Rows from block 2 of a small autoregressive pixel model, named by matrix and row number. Rows with one number belong to one neuron. Each number is 500 + 40 x the weight over its row's rms, rounded and kept within 0 to 999. All counts start at 0. Numbers have three digits each.
After each neuron's rows are labels from the 100 images, of 14976, where the neuron reaches its highest value: "responds to" is what is common among them. Only what is clearly more common there than usual is listed. The data: stained colorectal tissue patches (NCT-CRC-HE-100K). In brackets: how many of the 100.
# fc1: MLP up (model.blocks.2.mlp.fc1.weight, 1024x256), inputs 128-191
# fc2: MLP down (model.blocks.2.mlp.fc2.weight, 256x1024, transposed), outputs 128-191

fc1.588:584506457527517538495508420585467521502477543558600472563470554475458433525486588452473487569445500474481492515466440523495524530492472462514543522513537559490488475491536492482483507498440490
fc2.588:423490557476531467488430465475427505499427563504463457498498478475533507482596413467503518443538469514507483494492516486516513453482525551478473376530446470572556466557456528502484490431501514
responds to: tissue: smooth muscle (35)

fc1.296:494539523487507604472493511531530454454482469521501481438502477422477441476528477429555468480554508559527535507525521520520445453514488508495554518489529538450585442411477519539438448498421461
fc2.296:552546529493545491472504476480550560462464521515459505520590551461488614507547508550498521475521503467462459454491451549516583545522477481431497535527509514516465553545447463467526461461380474
responds to: tissue: lymphocytes (74)

fc1.151:475586563532518587430526548517572508494550513575526502551516540535457519523545610444584499488484541420504478576480560520455466460498497500491518482500502525466568444480556458521425454522503497
fc2.151:506470544480471395506492506536499515443440562492461487490470537576490523540455462519537450588451580517555474461496533526456543492478485548536498560458428548499553488550459558501511451524491560
responds to: tissue: adipose tissue (43)

fc1.223:459528457583538550399483490543461533491500531461503517503493501479440476504514492467456526505541480535478548557550526485480477516532479497512525528418470565447551401491473543497477527535460406
fc2.223:511516496529513476569436432518565421524503477540496532517504523555505525441587445570509502577552524473515461495476478425489544481450560500481480505455545483549446516517537522561510565508515510
responds to: tissue: adipose tissue (62)

fc1.441:462444486578491553507525524471528540490512472484506512517528519523586501501512477423499462502492499467484516488452543481482523524557464449411409486530484526459504533457459520425529545523519499
fc2.441:527544501468574449500518445525481499496475528511437404525410478552402513504472526561461511558512584467501501517515456468529584475495509470497572509512536468509491434490502497490513433492586528
responds to: tissue: adipose tissue (59)

fc1.49:504463501530539494519552527487484483501540469490511556656463481458417445503562528456460483497546520541509512490508514507487514480370502425516482477518520487470547481548460485524474487479543527
fc2.49:496526501509498475534468483539390528517538524497522452457430512486487466485482490469528543405492537523500515381480481503547519596452489543512433540420523428499447506516524552502555526447509560
responds to: tissue: cancer-associated stroma (37)

fc1.654:473466505446502455477504490561518459431527455529466579457489477479498500481482481547525561469468428547511555446414524532456520521524443496524495552545483503621488557469464482533460501437547567
fc2.654:490462531497450453533573535485491510512506513499531441556573448507433541381532595428478543437465613499544477453502477536500478492525465432405465493531517562451500457591505533500486486549510499
responds to: tissue: mucus (48)

fc1.340:540479499506515450487498546467508547496460518494467522508460547518467565525434587415497486483469442529474577492454554439505517445526468488520491466497454484585504543408435544543502478439485580
fc2.340:440483464549471541512551520465507485508571503499490451530505413532566541569544438538541510490520566434531510591541525498411478561443563503431513478553484497440471497560579543481458579475510451
responds to: tissue: lymphocytes (81)

fc1.611:498413545534485563564516514556561560471547561508512529451504479505499513515611437526513455573415457475562466466515487488490474513504530439401554534520572550563506451516574521535443522538540438
fc2.611:510576506582472469523495510443527491456470419532462485436516493505512509489546574516467442515459523515523494471446483533460562481485500537468421458519520544531542447587563565476499504465562519
responds to: tissue: adipose tissue (42)

fc1.561:466482536498583448507492533558531491484486564527494505500477449493490481518499527513553548528480510507537450447543491442472486531467548492465511481500480461459529427502523434478484564528505547
fc2.561:527488476456505475549474492450524450590557421553482465496458529591491566391492532562500474474533477472484483490503483539566531493522539556477539497483423504512488519497468578516542473461478542
responds to: tissue: adipose tissue (54)

fc1.597:553489507525510522532502488511460511495444463468483425500501512484431433437571419423483505546506504523457490512500490530455596454477473508448500484486484457448483592579386448609486507505536540
fc2.597:500507545530488502511560550478468488461543460481525577532557539402469520472455489545476568479451573478575598498533550547503430443441543468468524558525509515456469485506487516566532518452518475
responds to: tissue: mucus (34)

fc1.152:402505502552483405564497539524486540540502480473502509524506557544503536525470442451509529515534448407432533499540492471535444519502443507494534510545575516407509462555525569462462445450491458
fc2.152:480497522432499589448545476479518442607500530512499493470499396437513568521499539552532486529445513564569445478517513532537512509474537476488508532500525519580456522467633475593543538582482525
responds to: tissue: adipose tissue (61)

fc1.197:541496469470536532495557513527586535555492481556468567431488470483473496460475479542504521520559523461509456493515530566476559509549486467477499536521516514459538550484516387484473490479562524
fc2.197:458431491534485517493573469465501468522534451526527459530513519523544480549555485511462446548500514460519507510456560385498504427499488487472502454496462538532554440504471536499526520479462487
responds to: tissue: lymphocytes (46)

fc1.320:522470516579478531481415562536474506495446543505448502488530425546446566511533588426500467580487485424471519434534554435474508590483519489493562463474550558527508510508482545426434491466435542
fc2.320:512562495550495473384509456544556562448404522489456543500539575559608508445492489492516510479521498542494450531503469505516527471501554536496550516446435473496449469460463533538505518552490522
responds to: tissue: lymphocytes (64)

fc1.179:543454491525452468505536469486521486471497482569493514441570440486417546537576525454521514489541535495511493572410452480497499487557482561441451505457482528425485438528441497573499510519481504
fc2.179:484468527441458502497598546484530516475522587482493510512500496533508475507494553518513548453431518532501549387430487492541539529481504465502551566545468507548488491580531427572482468514540436
responds to: tissue: mucus (25)

fc1.419:556515476502429512522549399505524500448517505480513527527529483455560528519415454471616405480492479494539511473507506502514508491541564473472540436500502479460478576495524479543466613523491512
fc2.419:484494481557461532513489506541465442488521456492484494526571490455522433502456546537500550505507512468472536484498564553550539516510487519530569506577469408572493472582546456451575457509502551
responds to: tissue: debris (64)

fc1.176:454518410531465535440468497504528590546531536560490439490437502474413495481501526471498470488464542448448468459497495501494540482461522513437550536505477497541485539458447433511494489532547552
fc2.176:485467598486515440500488457513511528529558512474463568528486459488475479454481556518484513449491494426559507535451514414469480472535551484426558481478495535476529419471511505584533470526535491
responds to: tissue: cancer-associated stroma (34)

fc1.572:429510493520464545522556554581511451480434535506506496570557521513433535519515464529538534424427535480539509483500447521507549436578496554449460519498462495544512484469508519410510519544475568
fc2.572:510416556436461524422548517489480560481446515472540503431423463498546477509469517426464474516464492469454506488484509514482528574515497538514459432493531419484424503529512545508439473480481541
responds to: tissue: debris (27)

fc1.270:521506512523466523484498516552493481473475475469473421553537488530524454445502528482501514531595419429518450530548553447568535521477431441497485463519522528417505449509496513521514543541516547
fc2.270:434499477502595500531518514483513513545521513562527521518499490440530535551510579559518477496441513488568512539521524519472481495458486477536508543510499482487471554491495487457454517511523581
responds to: tissue: lymphocytes (54)

fc1.575:469531500473536423503506435424476567476554548428484541457586473485474523474490481481480479459542491527513467458478521496501530457444493530461456462471430437460477508504502496444506503502509508
fc2.575:515485466518591574462495550534527532484503515528501516495427430539554535563550526473546462507475580520471546614480489528450542518598504444476502484477482525495561515554437507480482528444479465
responds to: tissue: lymphocytes (43)

fc1.382:465445522559506506479529468531511534508441533544523466407475588522505528528469508471442420500499484483538480505507533455541550546517475536532479503518497466552441505473486517469497539531481518
fc2.382:394534476558465559485499496530463497536557521579471549511504490522522473568504486542441494481502475493581523472455569525519514474496548457468428518489489479485517509513490482529452464530460478
responds to: tissue: smooth muscle (62); tissue: debris (37)

fc1.224:486510476525522458482555479563501480484462524555533503504516482493492442454473501527469498506547540581492454542552466516442474567575504491454486517440582580491553477528402423545432480473509542
fc2.224:523473478489489533449520564455466551501432528510472555585447544469544479473497511462529484521426361564493501475504533505508545498502524454535513505475538510532542514475566439504527490526495512
responds to: tissue: cancer-associated stroma (28)

fc1.728:482515488498450497559476502501500480549512516478490513449615450522536589514500568507464490501469489482460489455442565448446484511579438529425486478433622467477446490536534522462444535534498540
fc2.728:513518535480462523533488528470542493522524555464463523547523501502501460447490543534507509526464511564527519585502515459525542516479491491432547472505442516524542439540474465547530523492432471
responds to: tissue: debris (36)

fc1.199:533491561534445497496563586474541468524480491488477485489537510490450540526437517494501524429494531493476494529470458458427510520503472482476476487561509485504486563511454536497497531524572532
fc2.199:439451482504426516473531424480452522481461519482466501479472535453490587479509571554529461528526454483514491463525503523562573463494442478532503592455418521547470464486440485487529483535513480
responds to: tissue: tumour epithelium (35)

fc1.249:558481436510575539481533564508488602479482502519482485508464538494534530524456450443478499486555485508549500513465501499503465538516477448470510523480509491458490512450461486494546555442469494
fc2.249:504455503445485553455525400489513439559502497428537498510510513464486542533511465487509515581481484486502552487518528529507517459445441513509568553469478557493484513467502439511465518509528541
responds to: tissue: lymphocytes (36)

fc1.47:536439531500519467514485518504515457504548498553540511513519524524540504523507528507522531488472469475520455537512490532474507487467533481430457450511574509555472521542562568470470517484496485
fc2.47:470581539546497528461475528459489556461539546476477424461552491519468512594456466491518499461413499512513507502510535474501495445488501514526419504520486431440473459406523500464547462461571560
responds to: tissue: mucus (33)

fc1.644:429462593452452532454522534475475543478449547440512493595479465505469591534542534450454530497473475464495481436492525525461531548503583498515495512478557489444457484506450478530487496489490556
fc2.644:438541474545499523573537460544544533527470480547578385513566495511432524470468453499524513534496547518476473516480487490542463496477476530475580504450461523469527514494510597555466492552421429
responds to: tissue: debris (33)

fc1.400:495506479487417540522460521467511514575556473483456510591547547531542527513462553455469515565467432468496473586413501484488473450451484471468455445414541564499529543528488471571577532501511485
fc2.400:515464480524491490492528496493483504485474477511570465513493488447459500547485488455497508422512525473485509474520555554482510524501479519473520511577498524444503485415513551420431418534487512
responds to: tissue: cancer-associated stroma (28)

fc1.497:489502478513515497471448492532477451515545520510490538570646570551490454473472502482488452497475543515505534488462493563546501387464454604510486547463483476533483489434508423457425542489503553
fc2.497:510552530574492506516561526501588552501507544529474437456451499454497513462517475544524537541518476493451491514514458506499543595460532483563486529471496509495507566423496549524499526465503393
responds to: tissue: cancer-associated stroma (43)

fc1.607:501501438489476483492406455511577518558475441538427498470566576499457532447479502576524458560580488464560492497552503498525487476492546533489420489467522455563519514544551482576508496467533527
fc2.607:461518496502515524452458484452491435535535516499505501504498450501496518558453513457494493494535511541441514488484513515469472509461483495495492520536537491518553468535489551501475518512474525
responds to: tissue: smooth muscle (42)

fc1.692:419494472551463414487435462522512458467558551496504501495515485504461488481543538538481551587402483543517418546492543503588496417449518528500463567516473471564433435538467489564482494464492556
fc2.692:522512601599466529535527522499507523468491468434462502558481518476500403506476436569475555500518445580421450547482466538489491572441497529559517465536503546489513478458510481472474507465526485
responds to: tissue: mucus (34)

fc1.325:467497488492511525484534499481445548491537578507473507454558475538565548497449515454498564533501545435499495494458510457568489459546493602515490484489558460517530581527457493558500525471471491
fc2.325:585492526503546507576459494486542450494542470435535484426474511434482487552518450508500532475507477433485485557478501495410524511500484500478510553561521515511450472516540456573523576524500483
responds to: tissue: lymphocytes (57); tissue: normal colon mucosa (27)

fc1.148:458517550486499545527444533585454540518489455512536530485488542510519550477545499528602512486529455477505458541600564528491442455490535494448490533420461549552471564612480499439430436449533491
fc2.148:519491460500501491484513548497500536572489566521465534487452477448464476494514483529495479520514445523492459508479407536533541547447482543459469507587566483506532504523550532521486538450472479
responds to: tissue: debris (27)

fc1.55:423528497470538541456519486557487482469515458512532462487520521539524530436556496526473485553456522605427550533469482542475447485503444492536541562508557493494523506486503495538510509560462437
fc2.55:411430506515529446475546515483513467558485548446559456545484463495460538488534504526497508570572463422468556520501491529446551451446512479453487495437505470503504536486489523481586546427549528
responds to: tissue: mucus (46)

fc1.237:516503512528541469532456602416497516494497505555510500536557489564518524503496457538462543534520499519474506514477474516532460504525557487532516532518532545480482495482480511545506519448538433
fc2.237:526443462512521463571513497460515456505402497520558532435520485527494519536564563494553487500455536529512505477482505509515477425540538503482525492502508400487490490537518494465475528471473506
responds to: tissue: cancer-associated stroma (27)

fc1.416:488512512474507445504534502473517540489509434466536468499545514394553529448518464478405508459513483482547508521465485475455489524518569551522500443471476603511434451473519486463438446541598470
fc2.416:438591471510428529524501496497496481480536482514533498436510415516499465465436448407578465458488490444516493515449486507504554506490521522461521565547497461613526463519582538560509550565503475
responds to: tissue: smooth muscle (92)

fc1.146:448553481491490468456521458472483530521535480471438545604508541489426492426520450455480495460514535489505576494569502427524514510547468476481522511476410488525479514566511456498466522493470490
fc2.146:529498471474521486521510427464502496543602487465528519523475584510527424470545500520551447488471501472536477491513491511489438527521521497476569521544523529535493498534551514423513477455535545
responds to: tissue: debris (55)

fc1.194:497574479548520529535492525492606435548558502400540507487498507536549498483514538474495467524500528469466462548509540469555550488450424507545509465531470421504588484535526486484523497428478534
fc2.194:472525502472540511502494488385469479517509500510478478472502493502531469483488474493545502479457469385477440566520458484457555507529597529503528490526456518529520499469525563450464548559437498
responds to: tissue: lymphocytes (69)

fc1.412:450475476408515528533575510471488525559441476466484488428558523489457567511550501498481500505505490493510540535527527504369552543511446494454561464488547487519523523507449540484479548441465480
fc2.412:524587456485467547506502466514492514519487507407475547470507447527493557501502456484521498458446467520480480561440456545523418513505453473486520441485467491557530485478439547482455496524467542
responds to: tissue: lymphocytes (28)

fc1.139:504541459508473383478452453464517449565409489538484434514488470447580452585458478456545551498431481551445500475488475496512402477515511505537474477460505523477527524455444537535532499610515575
fc2.139:526477481523537471506475462524491508490456513445534567529523522437564496519593486565493505573508496533499570510515551524476483481441450442564499504451459456455482508560525444494490497555550474
responds to: tissue: adipose tissue (46)

fc1.630:495546536553450514533484500513535514490500457434451542420436511485494499483502549501565491489457509515504506569542506473453498565519556476483481505537472443447487454444500507528454503528483540
fc2.630:462487459446494410498559563522481513506453526494451497551519487517519483593515459544506458544540459470430501487460511429476478478502487541475473447529504518477383521581497527492502582531481524
responds to: tissue: adipose tissue (29)

fc1.141:522450523512505519436461471527548512481499438462494480502522464400517451491472512441559395505484498438491511498520506533541493523513571546493409504518444503494451471579434486505444437536490579
fc2.141:472519452457441513529512516419503493505538515605447522508490484543461526469473446524442580448505467551451466459564433476463555452468472459478480457535504515526550491440502462529538563471508477
responds to: tissue: normal colon mucosa (26)

fc1.712:567501537476474517517589528510521525500510544422511477522515551490530523528539528543535494507485488535548510487451451497546496563536506492420597449439514555489454556429415518549489441447556515
fc2.712:456587483525468455540465460524550528462543470543485476424540471481532504484501481487480546556427485476400516487441499553459454478514463470595530465543483473413531516580545509525480468483512553
responds to: tissue: cancer-associated stroma (38)

fc1.759:543439491468429502572487455534507519488504528582502497506508498490536479490524534557409509513543520481432614480541485537460529569514516442522511439502485513531434520437481493514447512569478492
fc2.759:447573530462458553522529553486453493501477483557482467530444401478440483480462510477528479541485469569563468499444556539574558486529510452524464461529531465454422503537508515543486527481567479
responds to: tissue: tumour epithelium (47)

fc1.475:460507513467476496488466478477440487441518482505450452416490602469501516430415504498486483544514405476497483570400511472479476443525507529491522529480511538470518501581480529541571454502484455
fc2.475:471513518516542502553488518490534489564503524455551465463523410526581490518575477477499537442468616540442519495541513483439492551520482512496430511540445548476560519424495466412463524513447528
responds to: tissue: smooth muscle (49)

fc1.24:560484530491539522525525512516531454508494489486517538474538485499495510570466463490523542538464494566500520470508486515516522507598406517475470493537486511487518472543562436525566486509519544
fc2.24:471487479450461410406590509505433512482534515507581462484557534479547501580479519472509458475511547533496481524457527500484542496385534514473545456452448471554419449531488545452530496499528555
responds to: tissue: lymphocytes (69)

fc1.31:499504602534498510457540538564598474426428499550512516531515447438484538530473443438565534579553525547511481445467472538507500475500479522590537521563534490552535463463496509435553572427550498
fc2.31:501507438499537549471493440462447448520517549479478518495462528442473493492506510482519422504429435481450533520523504404449560590469459525450526522392450478485487511522469472533490489519496504
responds to: tissue: lymphocytes (28)

fc1.705:489540440584498439519477497524586486597547477479458550460459504493450495417506447455440536533505587538493464516507487500485486522503525512522538469504537551466480501401524426519497519551547489
fc2.705:546480524516465537494565581491508471538476546493545520497555517516529550560491569520549479505483441503434496456511471538443563538505457469574521471492416445572525528594498468481513482483560496
responds to: tissue: lymphocytes (28)

fc1.161:453530478470505559452500450581528550475548497451533488575487535577520494507550487502466512517504513454415430458492523518498416515483540457474447474477553563537483428485477555502466459487448521
fc2.161:525535572522543485532504482452547448473501414523601439450515505490525483489474508524432450502543475441546511471499518438528486490463480538480487516467493486483516546535512504530499451489556531
responds to: tissue: adipose tissue (67)

fc1.285:489603525524525467496550562520514470543480517476529425481548568532476502517520505482504512466490481508468561519557512520523431574509436552572487538487538511521511462524450471534498535507455503
fc2.285:515509468458514495568540487558508481502452528449474495498533453499475531478541573550435484568482459499479487516469468575444549474579474461485520468540441407473521535519478480466489479467509537
responds to: tissue: adipose tissue (57)

fc1.620:587510434481478534555518460496506505535494503471438483499438499418522546558433499485541507494563595496503531519513515548485574456597484548430437516436476501524537487404522516556500512498495438
fc2.620:517495469489490452482566431556420480443508494459521558498537471569527514476593540523484503514376488518513421564496562512518468497434498480488497490577520478522586515569513495439394499549563514
responds to: tissue: normal colon mucosa (34)

fc1.615:444494501575456539551489510514532548551529465457448484485537509415464488530540527532486482480528482456489493475475579519635461466518538506499584447513522434505548511481567543487500490481548521
fc2.615:513505478456501450497448453510441477514505532516497523552449494526426562486472519479575506466513540444523519535566471565408456550486450497497483549504510481506462456532441472453499482492525487
responds to: tissue: adipose tissue (37)

fc1.56:461547443465514523510530538445519505559471476454548520518454472476459429455476418526591477537467523544494518489487481587443520558514571400488453481473510459485504570509572480539531456457475458
fc2.56:535525463484518553470505466546492506443568449530490523495501604550531472463498495525505502482537499484505442612484480477460466494474458468518539528510484491530534467476392451507480464515586503
responds to: tissue: debris (34)

fc1.191:533461481514481508470501548550498446544516469542465495486538479562439530487486404508543501444466584452494500521489558475515530554524556509530557544495577579528506492513505527549484537436477508
fc2.191:395500537555625503492542472500504442475506521554511564492464556456535511524546530509476478551571513521546504453513431538518559547527505578467512476496474427441469544499486455506480492547471577
responds to: tissue: smooth muscle (42)

fc1.132:535541525447499526550558516474533451568497484479551434550436495490530486496555498497456530517509535452447453503501515470469562525476482517551456568558510524486500504516501536513470513445508469
fc2.132:506529519532464476554575540532517501475474493518501518536569459527514503489470596455500502500481548433547465473509453460499530494607509430468491406484444432554542511496534526451491465530478439
responds to: tissue: lymphocytes (69)