Weights of a small autoregressive pixel model: activation gelu, 9.3 epochs.
Rows from block 3, named by matrix and row number. Rows with one number belong to one neuron. Each number is 500 + 40 x the weight over its row's rms, rounded and kept within 0 to 999. All counts start at 0. Numbers have three digits each. After the name is the row's rms in percent of the matrix's.
# fc1: MLP up (model.blocks.3.mlp.fc1.weight, 1024x256), inputs 0-85
# fc2: MLP down (model.blocks.3.mlp.fc2.weight, 256x1024, transposed), outputs 0-85
fc1.926 102:485544519494523488570456512472523512453466485516531492540544496520517515495525568535531448475509465438479489450431456523458498513511524502454383543433458537550524515434530397540552477512483573485468527556517489498517442532490489482561508557533545526514451519
fc2.926 104:457486454628455507450533547564525489539529473442442542454478455494516517511469468499448503533470527550584538520487536501527573476475503460481580415539506461525563547427576468432526523510542504568477461454493469454467441558472493455438559524464455501476478438
fc1.927 101:504541536445560468558434534507498474459503511505462554425500513532521554446532501476535484489473515504477455582547523538529526574496513478526575556449451528491498494529483407492543473457550534444422436476585539558508542505498499557441504432506496511463518501
fc2.927 104:504467514447459543472599451547506458529567501399536523507478445515583466427471512535394503483544484502494490497523524526528497489459468486511558526521530521402482554466517518438513490496513469517549507494514500407492489492457529453526511547470531457493499523
fc1.928 082:543480504503507540478457477472564526466489451605572506529462500457478490517492493597579588478491445485529517498495460559508530435544465538505510435475468512516503502510498443477575458491501490473445458444484486497563511519461498538489481502515464527574476433
fc2.928 078:455524430512443470514537464465525495522488516497475524504520535520524500446424523470474499463486508468453416445493494480541486593460469495520383563560520490551531485416526517470438490522455514484466529495478576426481540489499455470458516505446513498508453524
fc1.929 104:498510519520509501492476541532512483565509536524447498507471602445540468442535486404437429501539481469439562499441491536564410539503499479485460472437487513505472520506500538514510517460480516481491519558520484490551523518565501534525512482483478498527444497
fc2.929 105:502501549564557461580546480478513469500534491524494506495467464472498501564541552576435553540512572493507525456534474481459564480510513552495529500504514481466481547452457491511493466563505539524501516448482492480446534470459554536486551475443535497497480541
fc1.930 105:490508497464530513480419514552518538544503520457440428561483545442570438467442521464534447516461479441468503446494501491442498447538468497526501561611533482530448506534471490442506531485496476497517478519494547476527555519499494471477544507472453429537499509
fc2.930 126:530502558550498524531536464459520503454443495463566597528516511499478555598499442505490530455500457461562475597488517487488553569446541444477506464469462503452546489511509534544532501567473535463516482493573471508471500457451457518519503494485553556511612451
fc1.931 099:507542522468595551474421477490478475552435456542447446491496501513446440464451497521481512518534477474563517509476517419515514442557571514473544485455467476477497501559423486438487512442486461540543459508457507550451575392481454460504595482472559545607470425
fc2.931 107:475470545500529441438565500481551519440482562482517516447517535464514555555476509506515489481454500556477523511526485520404502537475538513468527538466535478459505463486528516620562518493502526437394529429502456558514508495537587535466505505552525523499545548
fc1.932 095:471461538492534490524542498536480429552470516491526494536516491501538531428512504497508486503520557531571549553517421530481486515494461529527544445492456464583471507437544497489491490626470461479500519442563463522493537440499418447551590512440566491601501502
fc2.932 096:452506517549455477510440558555519455526500510507465545463510479510522513563511562566526470453527414529489510536530502417490497480573475526560416492464563435482505426526544492485522548469521508502529561453531423477483528554586540437474557489469445556475485564
fc1.933 094:496451472538536511497499515485526430511510494491498494481544550510546462463432513510490504496510494506530511508418469526481517487573588526457603522474428470598418470491445542542545587522589446488502608493414521536521459501461577548526475457552509523487527486
fc2.933 086:514522424498480462534497620447526548452485452515467493474506462478478505567537488556525495504490449378497505492465479497494524538536519464524428528514554498474497499555490489499459470508440509597491455577489484516440528494513567486485491467508452462480465480
fc1.934 099:543504497520426434499494467530535558560546477444557469498507526449587492477526539475442579479486537513478476483483533528515489576533496467500444579421506442520441477458481445496517463502503577501513488475552547393521538427546480503502552496501473489510445521
fc2.934 095:509510496494533461478491504402539488530437556519457485512478484495455533527526477505516465480478421502509524454463480511486454434454449448480485472488474523435553489499533513485489480517524476521502467516446523585461556514473566429475479558449500480535559481
fc1.935 104:531460450498559509464493510539445426472504455461490579522558480494519515432553476496473489441533515471475505513550547482449496465552463473486544544498508474550468506496460423494491415451538479579541518470473459444538510607456520503473507483526503456538485481
fc2.935 093:466547505449519455488506453470560519488489535528542503511537469497534495425512495568548517470532462502517497485512516473453508555480453529495435477520429489597420482570541464507487479520436546488553449563506547519580485371459494493542490475511477475500449411
fc1.936 103:460471561505563479562538518493459491541608482496526545566561544492479475587529519498499520441518531532437506475563459517511558507536527446452515515476473531510526482522458529505440501446571500515478506457472459498461527491482526523435521510523507486474491436
fc2.936 092:504508455506558463522445469483459465474490441468518549530517479482530486430477451524530449482497524467527632498465507456470453567517464483497567468501474548533513539484578522571460521572450436521574453503533516523480427461541437561499494486492481477526515488
fc1.937 099:486526397430444534460514457480516408508519562521477508528471520483534448485518452496462527544517517574536545474543523435479475552505562565518551506556501522563453433521505511482465537455515461474505524524511418498457467455456506458437436469547427481485570544
fc2.937 092:504421519557511427538457569526491463427485481384461480429465524552483559551497496483420491521477482610437540513440460551547528485507487493532533496497537487519535463429525551483578507505417538560484552479453517446459519533526509432530521542510488509505494521
fc1.938 105:559513444515476563587525552494527467520439458498442455552555482545557526569446532474506451490522525470517574465545464476482486548481463475512523542469434480536460404424483546479462512531470496455454527515517521602498572544452481486365556465520548483551477538
fc2.938 096:428486481525533474531516572482553461452541445478572480520498546565450508511597503533499524478444473529500560531475497464530460503529563531481504475550576450520514525505537483558469424470436518517456424483399521482421465456593407537523498523432435502465490485
fc1.939 084:456606547510563548531500508471445459514498483531459558480550438470429497532543553504506536468505495530426563570493504545507449434446449491481468502489526462552469452524492489402525568449526504515490399502527479514449454518499504487490462506502515517525519458
fc2.939 089:491448541512466388489518545540537520440472545529489580436504501481444477508541480463435474451534526489511546487504587518454592544482486523520500488501502466541487525471626442535507452603420498584503491530443487450512549443513485506520464516470524475584501406
fc1.940 096:548477507540464519536548539447546477520440489539526523514555426530529485487535550582489519452494482518501505498475443459574559396504454502528512488504484516477483444500518504441518509510505494515448488556510526466530520448515437522544418546471439499469393550
fc2.940 101:479504501547508500507541507441432491497502562474475468571449518465462552558475476439503424510584466468506500492556477559455493439505481531474494564503504495453405467460508474438552516475499570524504573477460446448431490563457549479524520543469517522510517464
fc1.941 115:513509417472490507470441490597462397442526466503503402450550511551490469529457480533444451517505506508426486520405459508504471499519537500525498535516588477509554473467516521481522485532497543557453569517501484432522455438517469512520505486523499513485407522
fc2.941 100:580531597558526504534502505503503553525525449476561544514523504496463541542556512514484477532471443493494569580527516447536479508558446522540491560446493522472488480503504462505547462479434512483437508483539518475527546566444553518455545526502475457526553427